Weights of a small image autoencoder: 6400 steps, batches of 64.
Rows from block 5 of the encoder of a small image autoencoder, named by matrix and row number. Rows with one number within an expert belong to one neuron, the router's apart. Each number is 200 + 30 x the weight over its row's rms, rounded and kept within 0 to 999. All counts start at 0.
After each expert's rows are labels from the 100 images, of 14976, where the router gives the expert most weight on average: "responds to" is what is common among them; "colour at peak" is the nearest of a few named colours to the mean colour under the peak. Only what is clearly more common there than usual is listed. The data: stained colorectal tissue patches (NCT-CRC-HE-100K).
# router: slot weights (encoder.blocks.5.mlp.router.weight, 8x192, trained with AdamW), inputs 96-191
# up: expert up (encoder.blocks.5.mlp.up, 8x192x192), inputs 96-191
# down: expert down (encoder.blocks.5.mlp.down, 8x192x192, transposed), outputs 96-191

# expert 0
router.0,175,193,242,234,251,174,196,166,176,180,180,171,184,245,242,214,140,179,194,243,216,164,236,206,183,232,174,237,220,177,220,167,210,203,149,188,174,189,230,173,225,213,214,175,230,261,162,189,232,165,176,259,248,168,173,220,183,245,182,170,198,244,233,193,200,221,190,245,216,230,199,178,209,258,226,204,171,197,156,143,173,191,176,157,258,208,173,253,169,224,187,227,208,229,226,204
up.7,234,190,187,174,257,183,188,155,199,205,163,169,161,209,166,231,198,215,233,196,216,216,159,208,188,185,205,192,186,218,208,210,185,197,183,238,199,261,194,168,191,251,217,191,210,158,174,215,191,232,174,181,189,205,207,223,212,262,201,223,239,172,211,181,174,202,285,163,174,182,200,265,154,217,240,268,254,206,194,186,178,265,192,246,181,247,150,172,157,222,194,160,176,178,167,194
down.7,221,206,176,208,218,172,199,251,245,214,251,243,196,197,170,168,188,234,192,177,233,192,181,142,194,256,211,194,236,163,224,173,226,191,225,181,179,169,253,164,193,195,160,201,214,226,199,182,174,207,176,192,201,163,171,201,192,92,226,191,215,191,204,237,235,154,154,277,227,211,158,205,238,170,208,201,234,217,192,146,221,153,245,219,175,163,224,211,223,198,184,235,206,207,239,195
up.8,185,179,183,247,186,210,205,202,233,220,204,227,148,217,247,211,199,204,173,135,230,132,179,237,191,178,229,168,228,174,154,210,207,201,189,176,212,242,192,243,242,195,204,186,205,190,219,171,164,227,208,254,231,271,226,204,162,135,198,179,154,211,223,214,190,227,196,206,191,196,139,197,166,227,205,169,179,168,266,159,192,203,128,223,194,172,200,211,181,189,249,177,218,221,182,151
down.8,216,216,176,168,204,188,225,194,177,147,196,239,211,195,215,233,232,163,221,213,204,233,175,168,168,235,202,256,200,231,188,211,196,170,185,195,176,289,157,172,243,233,204,233,210,251,196,197,240,155,218,198,171,216,151,215,215,202,169,217,253,204,185,176,193,193,186,176,145,182,176,195,224,205,258,197,151,260,219,224,197,175,209,201,160,122,124,155,219,258,145,233,216,237,219,203
up.9,234,177,219,177,200,233,161,229,196,186,173,184,165,196,147,228,193,174,207,228,185,217,177,170,210,242,260,238,218,245,232,202,199,231,180,189,150,230,146,207,169,199,204,223,201,207,146,246,184,188,229,219,160,139,159,227,191,147,237,215,199,199,224,142,227,240,234,195,158,197,184,235,227,153,209,240,249,225,195,247,224,143,245,181,187,162,201,119,257,219,169,166,218,203,191,155
down.9,132,245,204,185,163,184,220,217,197,246,217,149,198,213,217,176,254,213,205,201,250,209,268,224,234,207,183,170,214,185,205,164,242,182,203,225,210,170,259,143,214,234,187,239,198,202,191,177,245,156,173,199,204,210,232,151,211,214,175,178,135,187,183,210,167,163,162,223,248,184,184,170,208,218,217,160,182,147,205,188,249,236,233,294,197,197,212,227,231,222,211,239,200,161,225,240
up.10,215,207,197,256,210,114,184,208,175,200,174,183,157,206,182,210,240,224,254,189,229,212,195,150,213,192,275,213,209,232,188,230,142,176,183,195,224,257,234,225,233,195,140,197,193,225,186,174,217,157,182,206,208,220,202,196,235,190,173,183,200,208,185,177,149,186,182,227,193,161,198,155,210,214,242,203,187,183,218,248,172,217,149,158,200,197,193,147,161,175,248,185,193,243,212,159
down.10,189,111,200,191,214,231,212,198,178,211,248,191,194,241,234,233,167,246,205,166,137,262,193,205,227,225,209,144,163,111,184,261,193,194,213,129,189,151,189,224,188,193,210,182,188,200,173,255,181,192,185,180,179,227,246,221,218,187,196,226,176,193,215,181,199,219,255,201,221,158,184,217,182,155,164,261,222,232,196,208,246,188,217,173,210,201,175,195,156,216,255,202,190,208,188,192
responds to: tissue: lymphocytes
colour at peak: brown

# expert 4
router.4,228,224,214,165,203,206,150,237,242,271,173,218,208,183,150,194,225,212,214,156,174,191,213,240,236,179,228,189,193,192,179,185,230,176,210,244,183,176,225,242,188,210,199,259,213,200,160,187,143,221,259,217,127,218,251,228,229,138,192,223,184,190,197,152,213,193,225,170,213,135,195,241,142,169,177,183,182,176,219,207,194,203,231,217,209,217,238,186,235,179,217,194,184,177,144,238
up.7,223,194,214,179,233,195,125,221,249,289,215,197,211,183,224,187,170,213,189,195,222,201,190,221,202,195,157,187,210,204,229,218,240,209,274,184,167,264,190,184,161,146,210,156,246,220,189,207,208,212,248,221,166,159,199,185,142,200,269,226,200,135,220,187,229,180,194,144,234,198,190,251,200,181,241,202,203,220,214,185,181,188,194,199,190,188,182,275,217,170,203,224,201,162,162,197
down.7,191,128,215,190,198,192,225,221,211,183,197,180,174,203,139,210,201,134,252,190,205,201,225,216,217,163,201,254,183,253,171,235,209,210,191,266,152,288,217,255,171,242,217,215,170,196,194,217,216,207,181,176,216,170,191,209,196,175,195,201,144,190,179,229,200,148,199,208,250,239,205,181,262,204,210,188,185,163,229,179,199,265,162,233,199,155,151,143,247,234,190,218,229,159,224,195
up.8,244,225,221,183,173,126,177,251,188,190,237,185,209,236,172,154,232,234,179,232,208,207,205,151,202,199,244,193,202,238,152,228,193,164,177,238,215,267,207,242,170,176,183,194,165,202,200,220,232,199,215,214,182,202,247,253,255,166,228,184,270,225,160,214,172,166,192,226,177,241,198,228,229,190,195,159,157,240,154,178,210,211,195,120,120,170,205,206,184,238,199,199,193,223,197,173
down.8,171,199,167,196,160,219,237,252,157,224,168,202,142,234,178,175,134,219,191,157,228,231,138,231,185,156,226,192,251,155,190,222,223,162,223,176,211,208,182,209,204,191,196,236,201,156,231,197,227,223,227,176,147,172,181,180,174,168,160,203,154,177,174,183,214,241,203,214,231,223,136,233,245,143,209,235,240,209,156,172,196,209,178,208,220,242,244,178,200,189,234,155,176,175,201,176
up.9,171,232,193,224,172,227,155,155,180,216,173,189,183,198,208,192,237,192,213,217,245,180,167,185,216,132,235,184,199,180,177,198,194,235,152,232,223,271,179,215,179,190,245,170,159,182,236,201,136,173,219,210,190,166,235,137,222,224,164,195,246,217,206,189,239,222,201,189,192,193,202,187,178,177,156,172,190,161,214,186,209,166,166,206,200,223,120,186,187,205,266,126,190,232,168,208
down.9,199,205,224,186,204,162,201,201,208,230,198,166,178,210,217,169,199,214,213,228,191,209,195,186,235,215,178,214,186,230,210,211,176,167,219,197,218,194,163,180,213,212,179,234,170,173,213,222,217,178,179,217,183,215,212,223,167,295,206,201,180,212,248,296,165,160,228,202,206,204,201,217,221,190,243,196,228,230,196,162,192,222,199,200,199,167,275,191,225,181,179,208,216,151,180,203
up.10,207,157,209,217,212,214,148,196,258,211,221,195,231,175,181,222,218,195,237,214,167,184,129,187,209,119,201,171,180,236,203,207,210,223,258,205,220,218,228,250,149,193,197,167,195,135,211,218,172,265,196,153,216,221,210,248,195,188,232,222,208,187,212,263,174,198,202,225,240,175,223,173,149,225,179,264,198,194,221,261,193,186,222,192,171,216,259,181,153,180,206,139,184,198,210,243
down.10,173,173,226,241,165,218,203,196,198,194,201,200,174,234,180,178,192,225,218,185,220,170,223,180,208,235,214,218,175,155,171,169,173,216,206,224,184,244,218,234,182,182,215,247,161,255,122,243,218,153,206,196,193,190,180,189,229,157,211,157,206,223,228,188,217,117,223,205,216,187,178,233,241,145,156,211,234,170,194,138,202,200,264,164,210,156,213,163,219,242,234,232,242,167,226,225
responds to: tissue: cancer-associated stroma; tissue: mucus
colour at peak: pink

# expert 5
router.5,215,229,176,164,175,192,192,208,225,214,222,219,213,152,171,187,254,171,254,156,175,251,205,199,219,207,199,201,198,231,163,217,202,154,217,245,206,164,152,263,192,222,158,211,187,161,179,182,153,170,220,156,185,265,256,159,199,167,233,254,172,162,179,226,222,152,217,154,196,173,247,239,171,221,200,222,231,190,243,231,210,192,185,222,172,150,223,195,253,191,211,186,216,173,150,217
up.7,239,199,201,192,188,177,205,210,190,247,212,231,240,217,230,225,215,198,190,198,212,254,203,200,193,256,201,208,199,144,228,209,212,227,187,199,280,243,259,122,188,219,200,217,181,199,220,182,214,163,179,151,189,186,153,248,239,180,209,191,221,175,165,219,141,195,141,190,176,191,200,175,197,146,195,163,193,206,246,214,187,216,225,200,183,190,186,154,187,229,179,235,198,186,232,167
down.7,228,160,247,213,227,178,194,239,199,220,222,196,217,194,243,184,198,204,216,171,191,154,201,175,219,194,196,185,235,222,202,161,230,191,191,189,214,355,222,187,191,177,150,207,245,242,216,219,191,193,214,211,215,209,249,225,198,237,205,222,209,182,232,220,192,158,197,196,188,173,223,190,231,193,232,136,199,211,230,188,169,179,180,181,184,226,238,192,224,232,182,177,268,183,217,218
up.8,221,175,185,200,246,171,150,200,204,214,196,184,250,198,163,187,273,171,186,202,202,277,172,210,178,194,184,208,194,262,187,185,142,210,208,259,226,199,191,155,197,194,203,214,189,178,137,176,176,225,236,186,242,211,210,163,209,231,225,219,227,170,170,212,240,233,201,170,152,187,221,180,149,240,217,201,221,180,253,214,166,130,201,199,140,157,194,183,229,168,180,177,201,251,211,204
down.8,214,180,218,235,173,190,221,203,228,154,209,202,177,191,235,195,211,216,225,159,221,189,241,166,218,249,209,218,182,182,176,203,153,245,209,190,175,158,223,181,205,225,183,189,170,274,163,241,249,155,206,192,170,186,209,206,236,184,203,161,193,228,250,226,221,129,231,184,169,156,191,167,234,208,200,206,180,221,198,179,207,149,220,225,155,170,163,141,207,226,229,268,234,159,245,206
up.9,185,199,211,179,179,234,150,206,117,221,202,159,204,190,158,135,209,221,188,159,179,249,205,281,230,202,203,240,211,196,169,186,169,196,151,243,180,315,217,184,151,221,192,196,202,171,159,216,209,215,182,181,190,198,193,215,203,203,169,237,180,202,210,222,247,203,231,222,178,180,220,174,223,141,175,201,214,153,189,146,188,182,156,229,157,247,181,228,181,215,174,235,155,193,196,218
down.9,222,186,232,209,216,152,218,219,222,248,216,226,209,179,201,208,226,217,222,211,198,164,206,193,240,169,186,192,197,226,189,171,219,216,191,202,187,376,207,175,182,184,170,162,202,239,237,212,192,209,204,188,242,204,262,231,188,255,192,205,209,205,250,217,162,160,205,211,223,188,185,173,247,210,212,144,159,152,225,203,152,186,189,170,174,223,189,174,223,222,214,198,253,192,212,256
up.10,190,194,206,197,214,222,200,215,211,210,217,223,235,227,205,207,172,206,180,217,194,160,234,257,193,228,175,222,174,162,202,154,229,212,193,214,174,218,187,222,191,198,265,133,230,218,208,231,174,186,214,249,229,216,202,213,196,185,198,203,211,231,195,232,185,219,187,182,229,209,232,244,210,187,185,143,174,207,189,128,191,215,159,171,262,191,126,257,153,243,242,240,190,182,173,215
down.10,219,246,171,183,238,234,179,199,209,191,192,194,192,165,121,254,211,192,203,201,230,191,169,261,226,171,171,204,160,252,236,185,226,194,205,261,204,152,206,253,178,184,195,216,185,131,217,192,114,276,209,226,197,196,159,171,178,198,182,198,179,200,175,223,194,210,184,190,264,249,209,193,136,235,168,177,281,194,205,225,214,243,225,232,208,224,223,230,218,236,171,214,190,186,155,234
responds to: tissue: debris; tissue: smooth muscle
colour at peak: purple

# expert 6
router.6,182,181,199,178,175,206,197,208,212,189,204,184,202,201,258,151,210,172,177,192,211,215,201,161,247,210,218,187,187,217,179,225,186,158,238,224,213,217,221,254,200,257,186,173,176,206,173,221,233,207,192,222,199,218,246,219,225,116,205,157,231,227,170,210,250,185,208,252,219,209,225,179,191,177,186,213,172,204,194,207,125,202,209,224,161,206,221,222,246,221,234,200,191,209,230,139
up.7,199,208,205,195,205,171,231,206,218,158,232,203,200,193,175,197,200,217,232,210,190,257,194,155,221,129,218,217,147,195,198,189,159,154,187,161,220,312,215,208,189,190,191,242,179,191,167,201,188,198,197,171,181,219,223,201,236,154,171,254,263,183,183,217,244,255,202,204,224,207,143,215,177,183,223,244,198,196,190,199,182,184,172,144,157,158,183,198,164,204,180,199,174,175,214,184
down.7,181,177,223,136,163,168,219,228,155,217,239,197,203,204,209,168,201,170,212,230,159,222,196,227,198,170,227,265,202,218,169,204,173,190,184,195,173,380,173,223,201,204,220,219,199,254,219,233,212,189,173,234,147,230,206,214,240,193,181,196,210,212,205,225,198,201,210,201,205,233,173,187,247,171,242,159,176,246,224,197,158,138,166,152,212,162,162,225,198,193,180,135,235,198,215,167
up.8,168,263,156,170,189,162,200,208,168,180,161,172,149,191,227,212,232,132,179,197,224,235,164,213,192,162,200,169,180,186,214,222,218,133,204,189,195,281,183,167,267,247,219,231,214,206,227,202,171,205,209,216,188,211,212,156,213,173,194,198,225,170,185,183,210,220,231,193,214,190,200,221,179,196,176,200,151,180,193,196,210,224,193,224,147,168,158,205,287,194,235,230,170,211,204,202
down.8,174,206,160,165,215,249,214,209,199,136,204,166,214,158,186,207,194,159,230,196,204,212,194,186,150,173,220,207,172,238,187,254,254,187,227,201,172,281,174,257,199,256,233,198,225,162,173,180,164,226,215,162,186,230,178,143,159,190,223,203,242,194,129,172,194,200,190,221,179,220,239,240,173,206,178,239,181,226,211,170,215,219,230,185,166,177,192,225,241,214,201,226,187,191,130,179
up.9,240,221,218,222,179,192,200,219,192,184,232,204,189,213,166,149,219,205,199,193,236,198,196,203,197,247,232,212,200,245,248,174,191,158,191,245,166,255,214,212,187,192,192,238,208,219,164,223,209,172,183,264,232,180,157,160,217,182,202,189,208,202,168,184,194,149,244,190,171,190,212,214,218,189,220,149,263,205,253,159,169,192,225,197,169,140,241,171,254,197,158,258,214,206,186,218
down.9,212,224,195,224,198,171,199,177,209,206,220,252,252,171,215,164,201,232,177,175,186,244,199,157,260,227,185,179,245,175,213,216,188,200,188,161,192,137,229,128,245,164,150,196,204,222,254,207,166,217,190,164,204,159,207,233,210,198,180,228,201,198,238,194,250,179,276,159,158,176,224,216,169,203,215,165,180,198,218,197,200,182,201,221,178,214,218,186,209,180,153,209,222,207,147,216
up.10,162,215,207,173,162,207,166,227,193,244,208,180,191,162,272,208,214,163,199,222,191,225,189,241,228,168,206,181,144,164,191,240,210,143,227,171,239,263,170,196,212,191,248,227,211,182,195,204,188,210,221,194,137,199,222,192,202,199,201,193,234,188,201,175,232,205,191,179,198,236,249,237,162,194,210,204,212,172,228,176,244,175,235,232,158,173,186,231,232,241,245,182,196,174,172,199
down.10,199,186,187,148,239,209,216,203,205,157,208,198,220,206,206,238,230,147,207,201,201,207,256,215,178,190,234,208,139,229,170,231,197,164,228,198,207,292,181,187,193,257,248,226,174,175,183,232,190,224,219,199,212,226,215,227,176,237,242,154,207,206,176,201,195,203,162,223,216,190,198,235,186,200,161,233,138,194,216,224,212,189,223,217,137,166,149,192,242,211,197,245,218,191,180,187
responds to: tissue: lymphocytes; tissue: tumour epithelium
colour at peak: brown

# expert 1
router.1,247,165,173,175,190,170,156,209,215,199,223,263,205,155,188,198,244,204,206,169,219,228,160,216,227,160,200,185,171,260,202,204,209,207,231,225,234,228,200,215,212,176,191,205,179,196,212,237,167,239,206,153,197,216,200,207,210,190,232,197,224,156,172,211,184,164,251,123,184,167,180,234,184,188,198,178,232,172,266,196,242,233,189,213,168,230,205,160,223,192,200,138,250,153,153,203
up.7,148,190,190,242,133,181,216,235,205,208,170,181,214,208,265,198,208,245,254,183,162,190,172,207,254,180,223,157,201,171,247,191,199,211,202,212,157,278,207,203,205,205,220,157,198,162,181,225,168,194,196,174,214,223,212,205,185,118,177,219,224,192,200,231,220,210,186,195,205,174,246,251,195,167,202,207,185,183,207,249,226,227,222,203,154,236,206,234,184,227,217,174,161,169,231,258
down.7,202,200,180,251,238,186,190,232,205,197,220,207,226,199,196,219,187,177,173,203,199,144,242,201,216,207,190,183,179,224,232,140,209,208,185,165,283,241,212,191,183,200,228,217,220,208,197,219,154,233,208,202,241,131,170,203,224,218,219,136,248,237,210,178,208,176,196,211,217,193,220,217,220,197,189,174,244,159,169,211,186,220,291,176,213,239,226,208,187,194,209,176,222,175,221,241
up.8,172,150,223,221,196,193,213,195,210,160,195,161,204,236,223,197,189,235,177,199,245,195,176,205,201,212,187,226,203,163,212,187,191,243,201,164,201,223,232,187,210,155,214,180,235,208,214,227,246,198,215,185,232,160,221,213,255,150,230,246,221,185,153,201,226,164,183,207,202,210,197,217,205,205,185,141,197,215,200,171,201,202,214,215,171,195,163,258,184,233,148,186,259,220,187,120
down.8,193,192,226,199,189,176,148,218,195,236,128,154,167,227,169,192,198,203,181,181,196,181,181,243,213,160,240,196,191,158,177,213,208,212,171,254,189,278,175,286,203,199,182,223,191,186,133,210,246,203,210,179,150,203,216,164,201,211,211,220,218,150,183,178,252,174,178,235,189,191,222,195,237,208,211,184,246,194,193,176,224,157,210,190,215,134,189,271,238,166,218,182,176,179,179,169
up.9,173,178,204,163,212,217,185,248,157,186,182,206,150,216,195,232,121,208,207,152,224,154,199,217,191,195,258,192,168,174,189,179,232,223,187,234,204,258,199,260,200,235,207,253,175,176,191,209,245,178,169,197,236,234,196,198,202,180,225,140,219,254,197,232,236,209,151,224,195,245,172,203,191,207,133,213,185,226,161,189,230,221,177,220,167,201,211,229,191,169,218,198,203,162,214,190
down.9,231,222,190,207,128,159,210,192,195,233,202,201,218,201,191,208,270,215,156,192,226,243,154,204,220,141,237,181,230,184,200,207,197,197,170,206,175,317,199,209,227,159,192,249,174,224,223,211,222,159,260,235,149,150,240,211,143,188,220,221,196,138,163,159,203,237,199,202,212,196,183,220,218,186,250,158,201,209,218,244,230,221,205,193,200,208,144,190,270,184,238,149,217,212,182,179
up.10,210,163,220,215,198,195,183,221,212,159,263,231,213,193,204,189,198,203,164,207,192,211,242,198,205,189,242,180,166,250,199,229,208,140,231,146,170,247,185,207,194,221,217,200,163,223,235,217,205,202,242,196,230,196,209,219,217,146,235,166,193,229,171,189,231,152,156,240,175,206,213,254,230,156,185,184,202,267,217,203,168,255,221,132,192,128,238,226,219,235,180,190,241,174,195,164
down.10,196,238,225,193,195,176,259,166,174,234,196,176,219,203,214,155,240,246,169,165,224,214,212,193,204,189,226,150,212,186,162,270,208,176,188,213,236,278,158,227,228,208,139,148,197,208,263,198,214,224,216,147,214,196,226,225,242,239,115,174,208,196,208,167,158,145,198,209,183,188,258,166,236,229,252,143,164,203,213,218,186,256,145,223,208,253,188,215,207,233,218,160,227,193,188,159
responds to: tissue: lymphocytes
colour at peak: grey

# expert 3
router.3,240,181,209,150,159,228,188,269,244,193,228,218,240,164,140,183,212,238,178,169,198,193,174,145,198,173,208,204,177,250,167,246,173,232,221,224,228,216,162,259,157,185,182,152,173,206,186,228,188,224,201,206,136,177,210,205,271,142,213,219,206,168,163,167,237,178,200,179,177,223,243,248,193,136,147,189,217,205,218,202,195,175,172,215,178,170,222,175,201,196,207,177,167,220,188,162
up.7,196,221,229,159,208,186,199,185,192,201,216,196,137,155,230,208,224,251,231,202,212,190,164,199,218,204,262,184,206,216,232,175,226,202,170,213,195,279,259,181,205,196,178,166,223,201,212,205,194,183,142,215,170,225,199,163,255,151,133,246,211,148,175,210,170,164,203,167,170,205,192,179,189,180,235,162,193,219,279,188,228,235,140,190,208,194,175,154,151,216,184,215,157,228,186,178
down.7,241,214,161,172,249,217,165,199,208,183,222,232,227,199,210,195,194,212,166,191,190,196,168,183,193,224,195,177,180,207,220,205,246,205,215,170,204,137,185,174,222,175,225,137,243,137,257,188,202,233,212,214,201,233,204,210,171,230,216,247,234,148,174,207,191,281,205,154,149,212,246,203,128,183,218,168,192,293,220,207,210,186,154,169,216,227,171,224,143,200,208,203,188,231,148,186
up.8,157,237,187,186,167,164,195,258,149,185,134,183,173,202,223,199,257,175,204,181,192,217,184,227,215,192,211,200,172,199,192,243,186,180,154,209,210,230,152,163,237,187,217,275,207,180,153,244,216,204,194,215,161,207,236,168,154,190,160,210,241,218,175,195,233,229,238,183,197,236,236,244,185,212,202,211,138,213,177,211,269,195,221,209,201,197,163,185,242,218,187,187,173,201,150,260
down.8,230,167,180,226,216,198,159,248,226,179,258,197,241,204,236,225,224,208,220,194,174,223,194,183,223,206,192,190,145,202,184,219,167,140,262,151,171,218,237,236,150,211,202,196,239,197,159,260,120,224,193,143,221,248,161,180,238,191,197,152,244,151,222,215,163,220,230,205,212,156,184,254,180,218,170,272,188,180,259,222,205,193,215,179,191,190,197,189,209,249,199,252,229,211,210,180
up.9,203,240,161,245,173,115,153,206,156,208,211,186,210,213,222,202,259,221,218,237,200,225,162,179,224,168,225,188,223,222,191,227,171,181,190,197,219,252,221,210,194,177,160,202,221,215,190,200,166,240,166,185,213,246,232,219,251,195,199,212,276,179,173,247,174,203,251,223,198,145,234,215,160,219,187,205,174,188,216,253,239,213,184,173,144,188,184,181,134,191,190,166,189,233,144,238
down.9,207,150,202,201,176,215,184,241,215,182,272,185,195,209,218,168,156,249,154,172,190,205,184,185,221,204,205,167,188,133,188,169,178,189,203,152,214,179,227,199,160,162,215,185,193,241,174,262,193,193,172,181,145,197,189,202,245,167,186,170,234,145,215,193,206,259,273,184,212,170,177,226,223,148,162,264,260,207,153,177,212,180,205,181,228,194,222,189,160,241,215,176,186,223,226,177
up.10,225,170,168,192,206,188,212,163,155,162,263,145,217,179,224,187,215,150,211,182,210,204,152,186,164,168,274,187,230,199,196,206,159,199,180,187,192,244,248,213,226,209,188,185,181,221,182,199,222,214,214,151,247,260,229,246,216,223,215,159,225,186,161,158,205,191,211,184,167,196,190,168,173,248,206,217,180,254,233,247,233,229,167,176,160,236,153,199,151,213,235,185,202,238,210,152
down.10,135,135,211,162,157,226,182,208,148,274,188,115,187,202,219,183,114,174,173,248,188,187,217,195,198,157,206,214,216,137,166,183,155,225,193,233,164,242,226,229,168,242,229,177,204,188,196,211,229,204,233,168,151,196,203,225,206,162,206,160,195,203,190,191,231,169,222,218,252,219,190,229,265,120,176,225,214,211,178,175,158,155,188,191,232,182,206,202,225,219,228,156,202,176,200,178
responds to: tissue: mucus
colour at peak: pink

# expert 7
router.7,203,184,234,172,181,230,183,228,249,218,233,182,254,219,179,166,215,222,159,199,206,174,173,193,230,134,251,185,205,225,162,214,180,215,238,316,248,242,191,241,128,194,195,214,189,214,196,223,135,188,211,248,209,168,241,216,245,120,211,216,243,206,164,198,182,208,200,201,200,180,248,206,182,175,126,205,153,172,212,186,140,192,185,167,243,162,215,178,196,238,230,173,179,264,159,159
up.7,200,195,182,165,175,199,188,252,221,199,253,194,208,215,137,142,210,197,172,186,209,203,178,152,246,177,232,176,156,171,166,207,243,204,202,217,232,259,221,255,190,215,209,205,180,202,230,211,184,173,240,149,203,211,172,172,191,175,237,230,216,192,102,216,195,202,191,246,216,190,208,219,165,199,154,189,157,217,212,228,205,237,195,186,192,177,216,183,189,246,184,195,193,214,195,169
down.7,189,207,236,175,182,181,206,189,170,196,173,149,216,245,169,201,266,164,227,202,227,187,194,196,219,173,237,232,185,230,226,159,189,188,152,239,191,372,159,246,158,257,221,211,202,186,215,241,170,195,248,236,216,169,201,214,221,198,212,200,198,188,167,166,221,208,192,186,253,208,177,207,191,170,160,180,238,245,197,210,146,141,188,186,216,191,195,195,189,245,213,154,192,193,243,178
up.8,207,188,188,277,179,128,161,208,175,199,157,186,152,216,185,201,231,221,245,223,247,212,171,169,186,232,249,242,253,247,207,223,146,205,175,200,241,258,242,168,223,184,154,236,204,225,158,171,261,141,171,221,200,171,169,186,254,166,222,204,198,202,170,178,192,170,185,202,189,169,204,178,204,222,243,209,230,184,225,230,189,216,194,222,172,127,205,146,167,178,167,209,227,195,208,156
down.8,221,149,178,219,206,190,202,189,196,214,231,215,181,238,252,182,171,218,195,178,158,282,180,169,176,179,211,186,220,139,190,230,182,203,185,142,169,164,180,201,193,206,208,171,184,217,181,209,210,181,156,185,197,200,255,214,241,189,238,277,183,172,173,182,219,203,242,192,142,191,179,211,242,175,181,249,241,203,185,182,231,180,173,174,185,186,183,157,156,182,197,165,166,250,187,152
up.9,200,176,189,126,224,205,255,197,191,179,201,247,209,227,182,226,177,240,207,199,214,201,187,230,197,209,213,266,195,180,202,187,230,257,231,237,183,209,206,175,168,171,200,201,192,151,198,215,243,193,138,156,209,207,242,136,237,171,235,232,215,219,146,222,170,166,143,264,203,246,197,207,235,177,220,165,207,213,206,166,162,192,207,232,272,181,217,237,235,197,124,231,198,179,160,170
down.9,202,234,178,138,222,157,268,182,166,175,169,203,208,180,207,206,194,207,206,220,223,226,185,207,201,219,217,261,233,195,184,190,221,192,192,233,156,223,243,174,201,198,177,179,242,171,162,186,221,174,136,117,217,258,235,150,206,212,227,251,228,178,153,235,161,172,175,249,212,219,191,173,194,232,227,188,139,224,228,203,206,197,217,241,229,194,215,269,214,208,122,200,206,190,169,188
up.10,183,207,203,186,142,224,209,183,190,154,175,169,182,212,227,172,224,155,219,186,151,208,153,224,204,123,230,190,191,198,180,238,152,155,214,228,166,232,176,233,241,251,241,175,182,214,214,206,207,212,226,196,188,236,162,196,212,155,165,195,131,176,244,154,219,196,197,220,177,191,195,222,219,172,192,186,164,228,188,197,235,191,177,224,161,227,135,154,240,222,283,159,204,239,183,198
down.10,161,176,170,232,186,223,213,231,182,168,210,132,199,233,188,165,204,183,198,166,258,191,213,233,173,173,207,196,244,213,176,251,171,186,209,198,155,269,220,228,177,223,204,188,195,193,235,185,232,226,265,171,210,178,188,217,223,160,198,142,192,249,192,98,207,232,182,186,185,204,203,202,191,163,178,195,215,211,158,231,198,231,181,208,179,230,208,217,231,205,257,167,203,188,228,156
responds to: tissue: lymphocytes
colour at peak: brown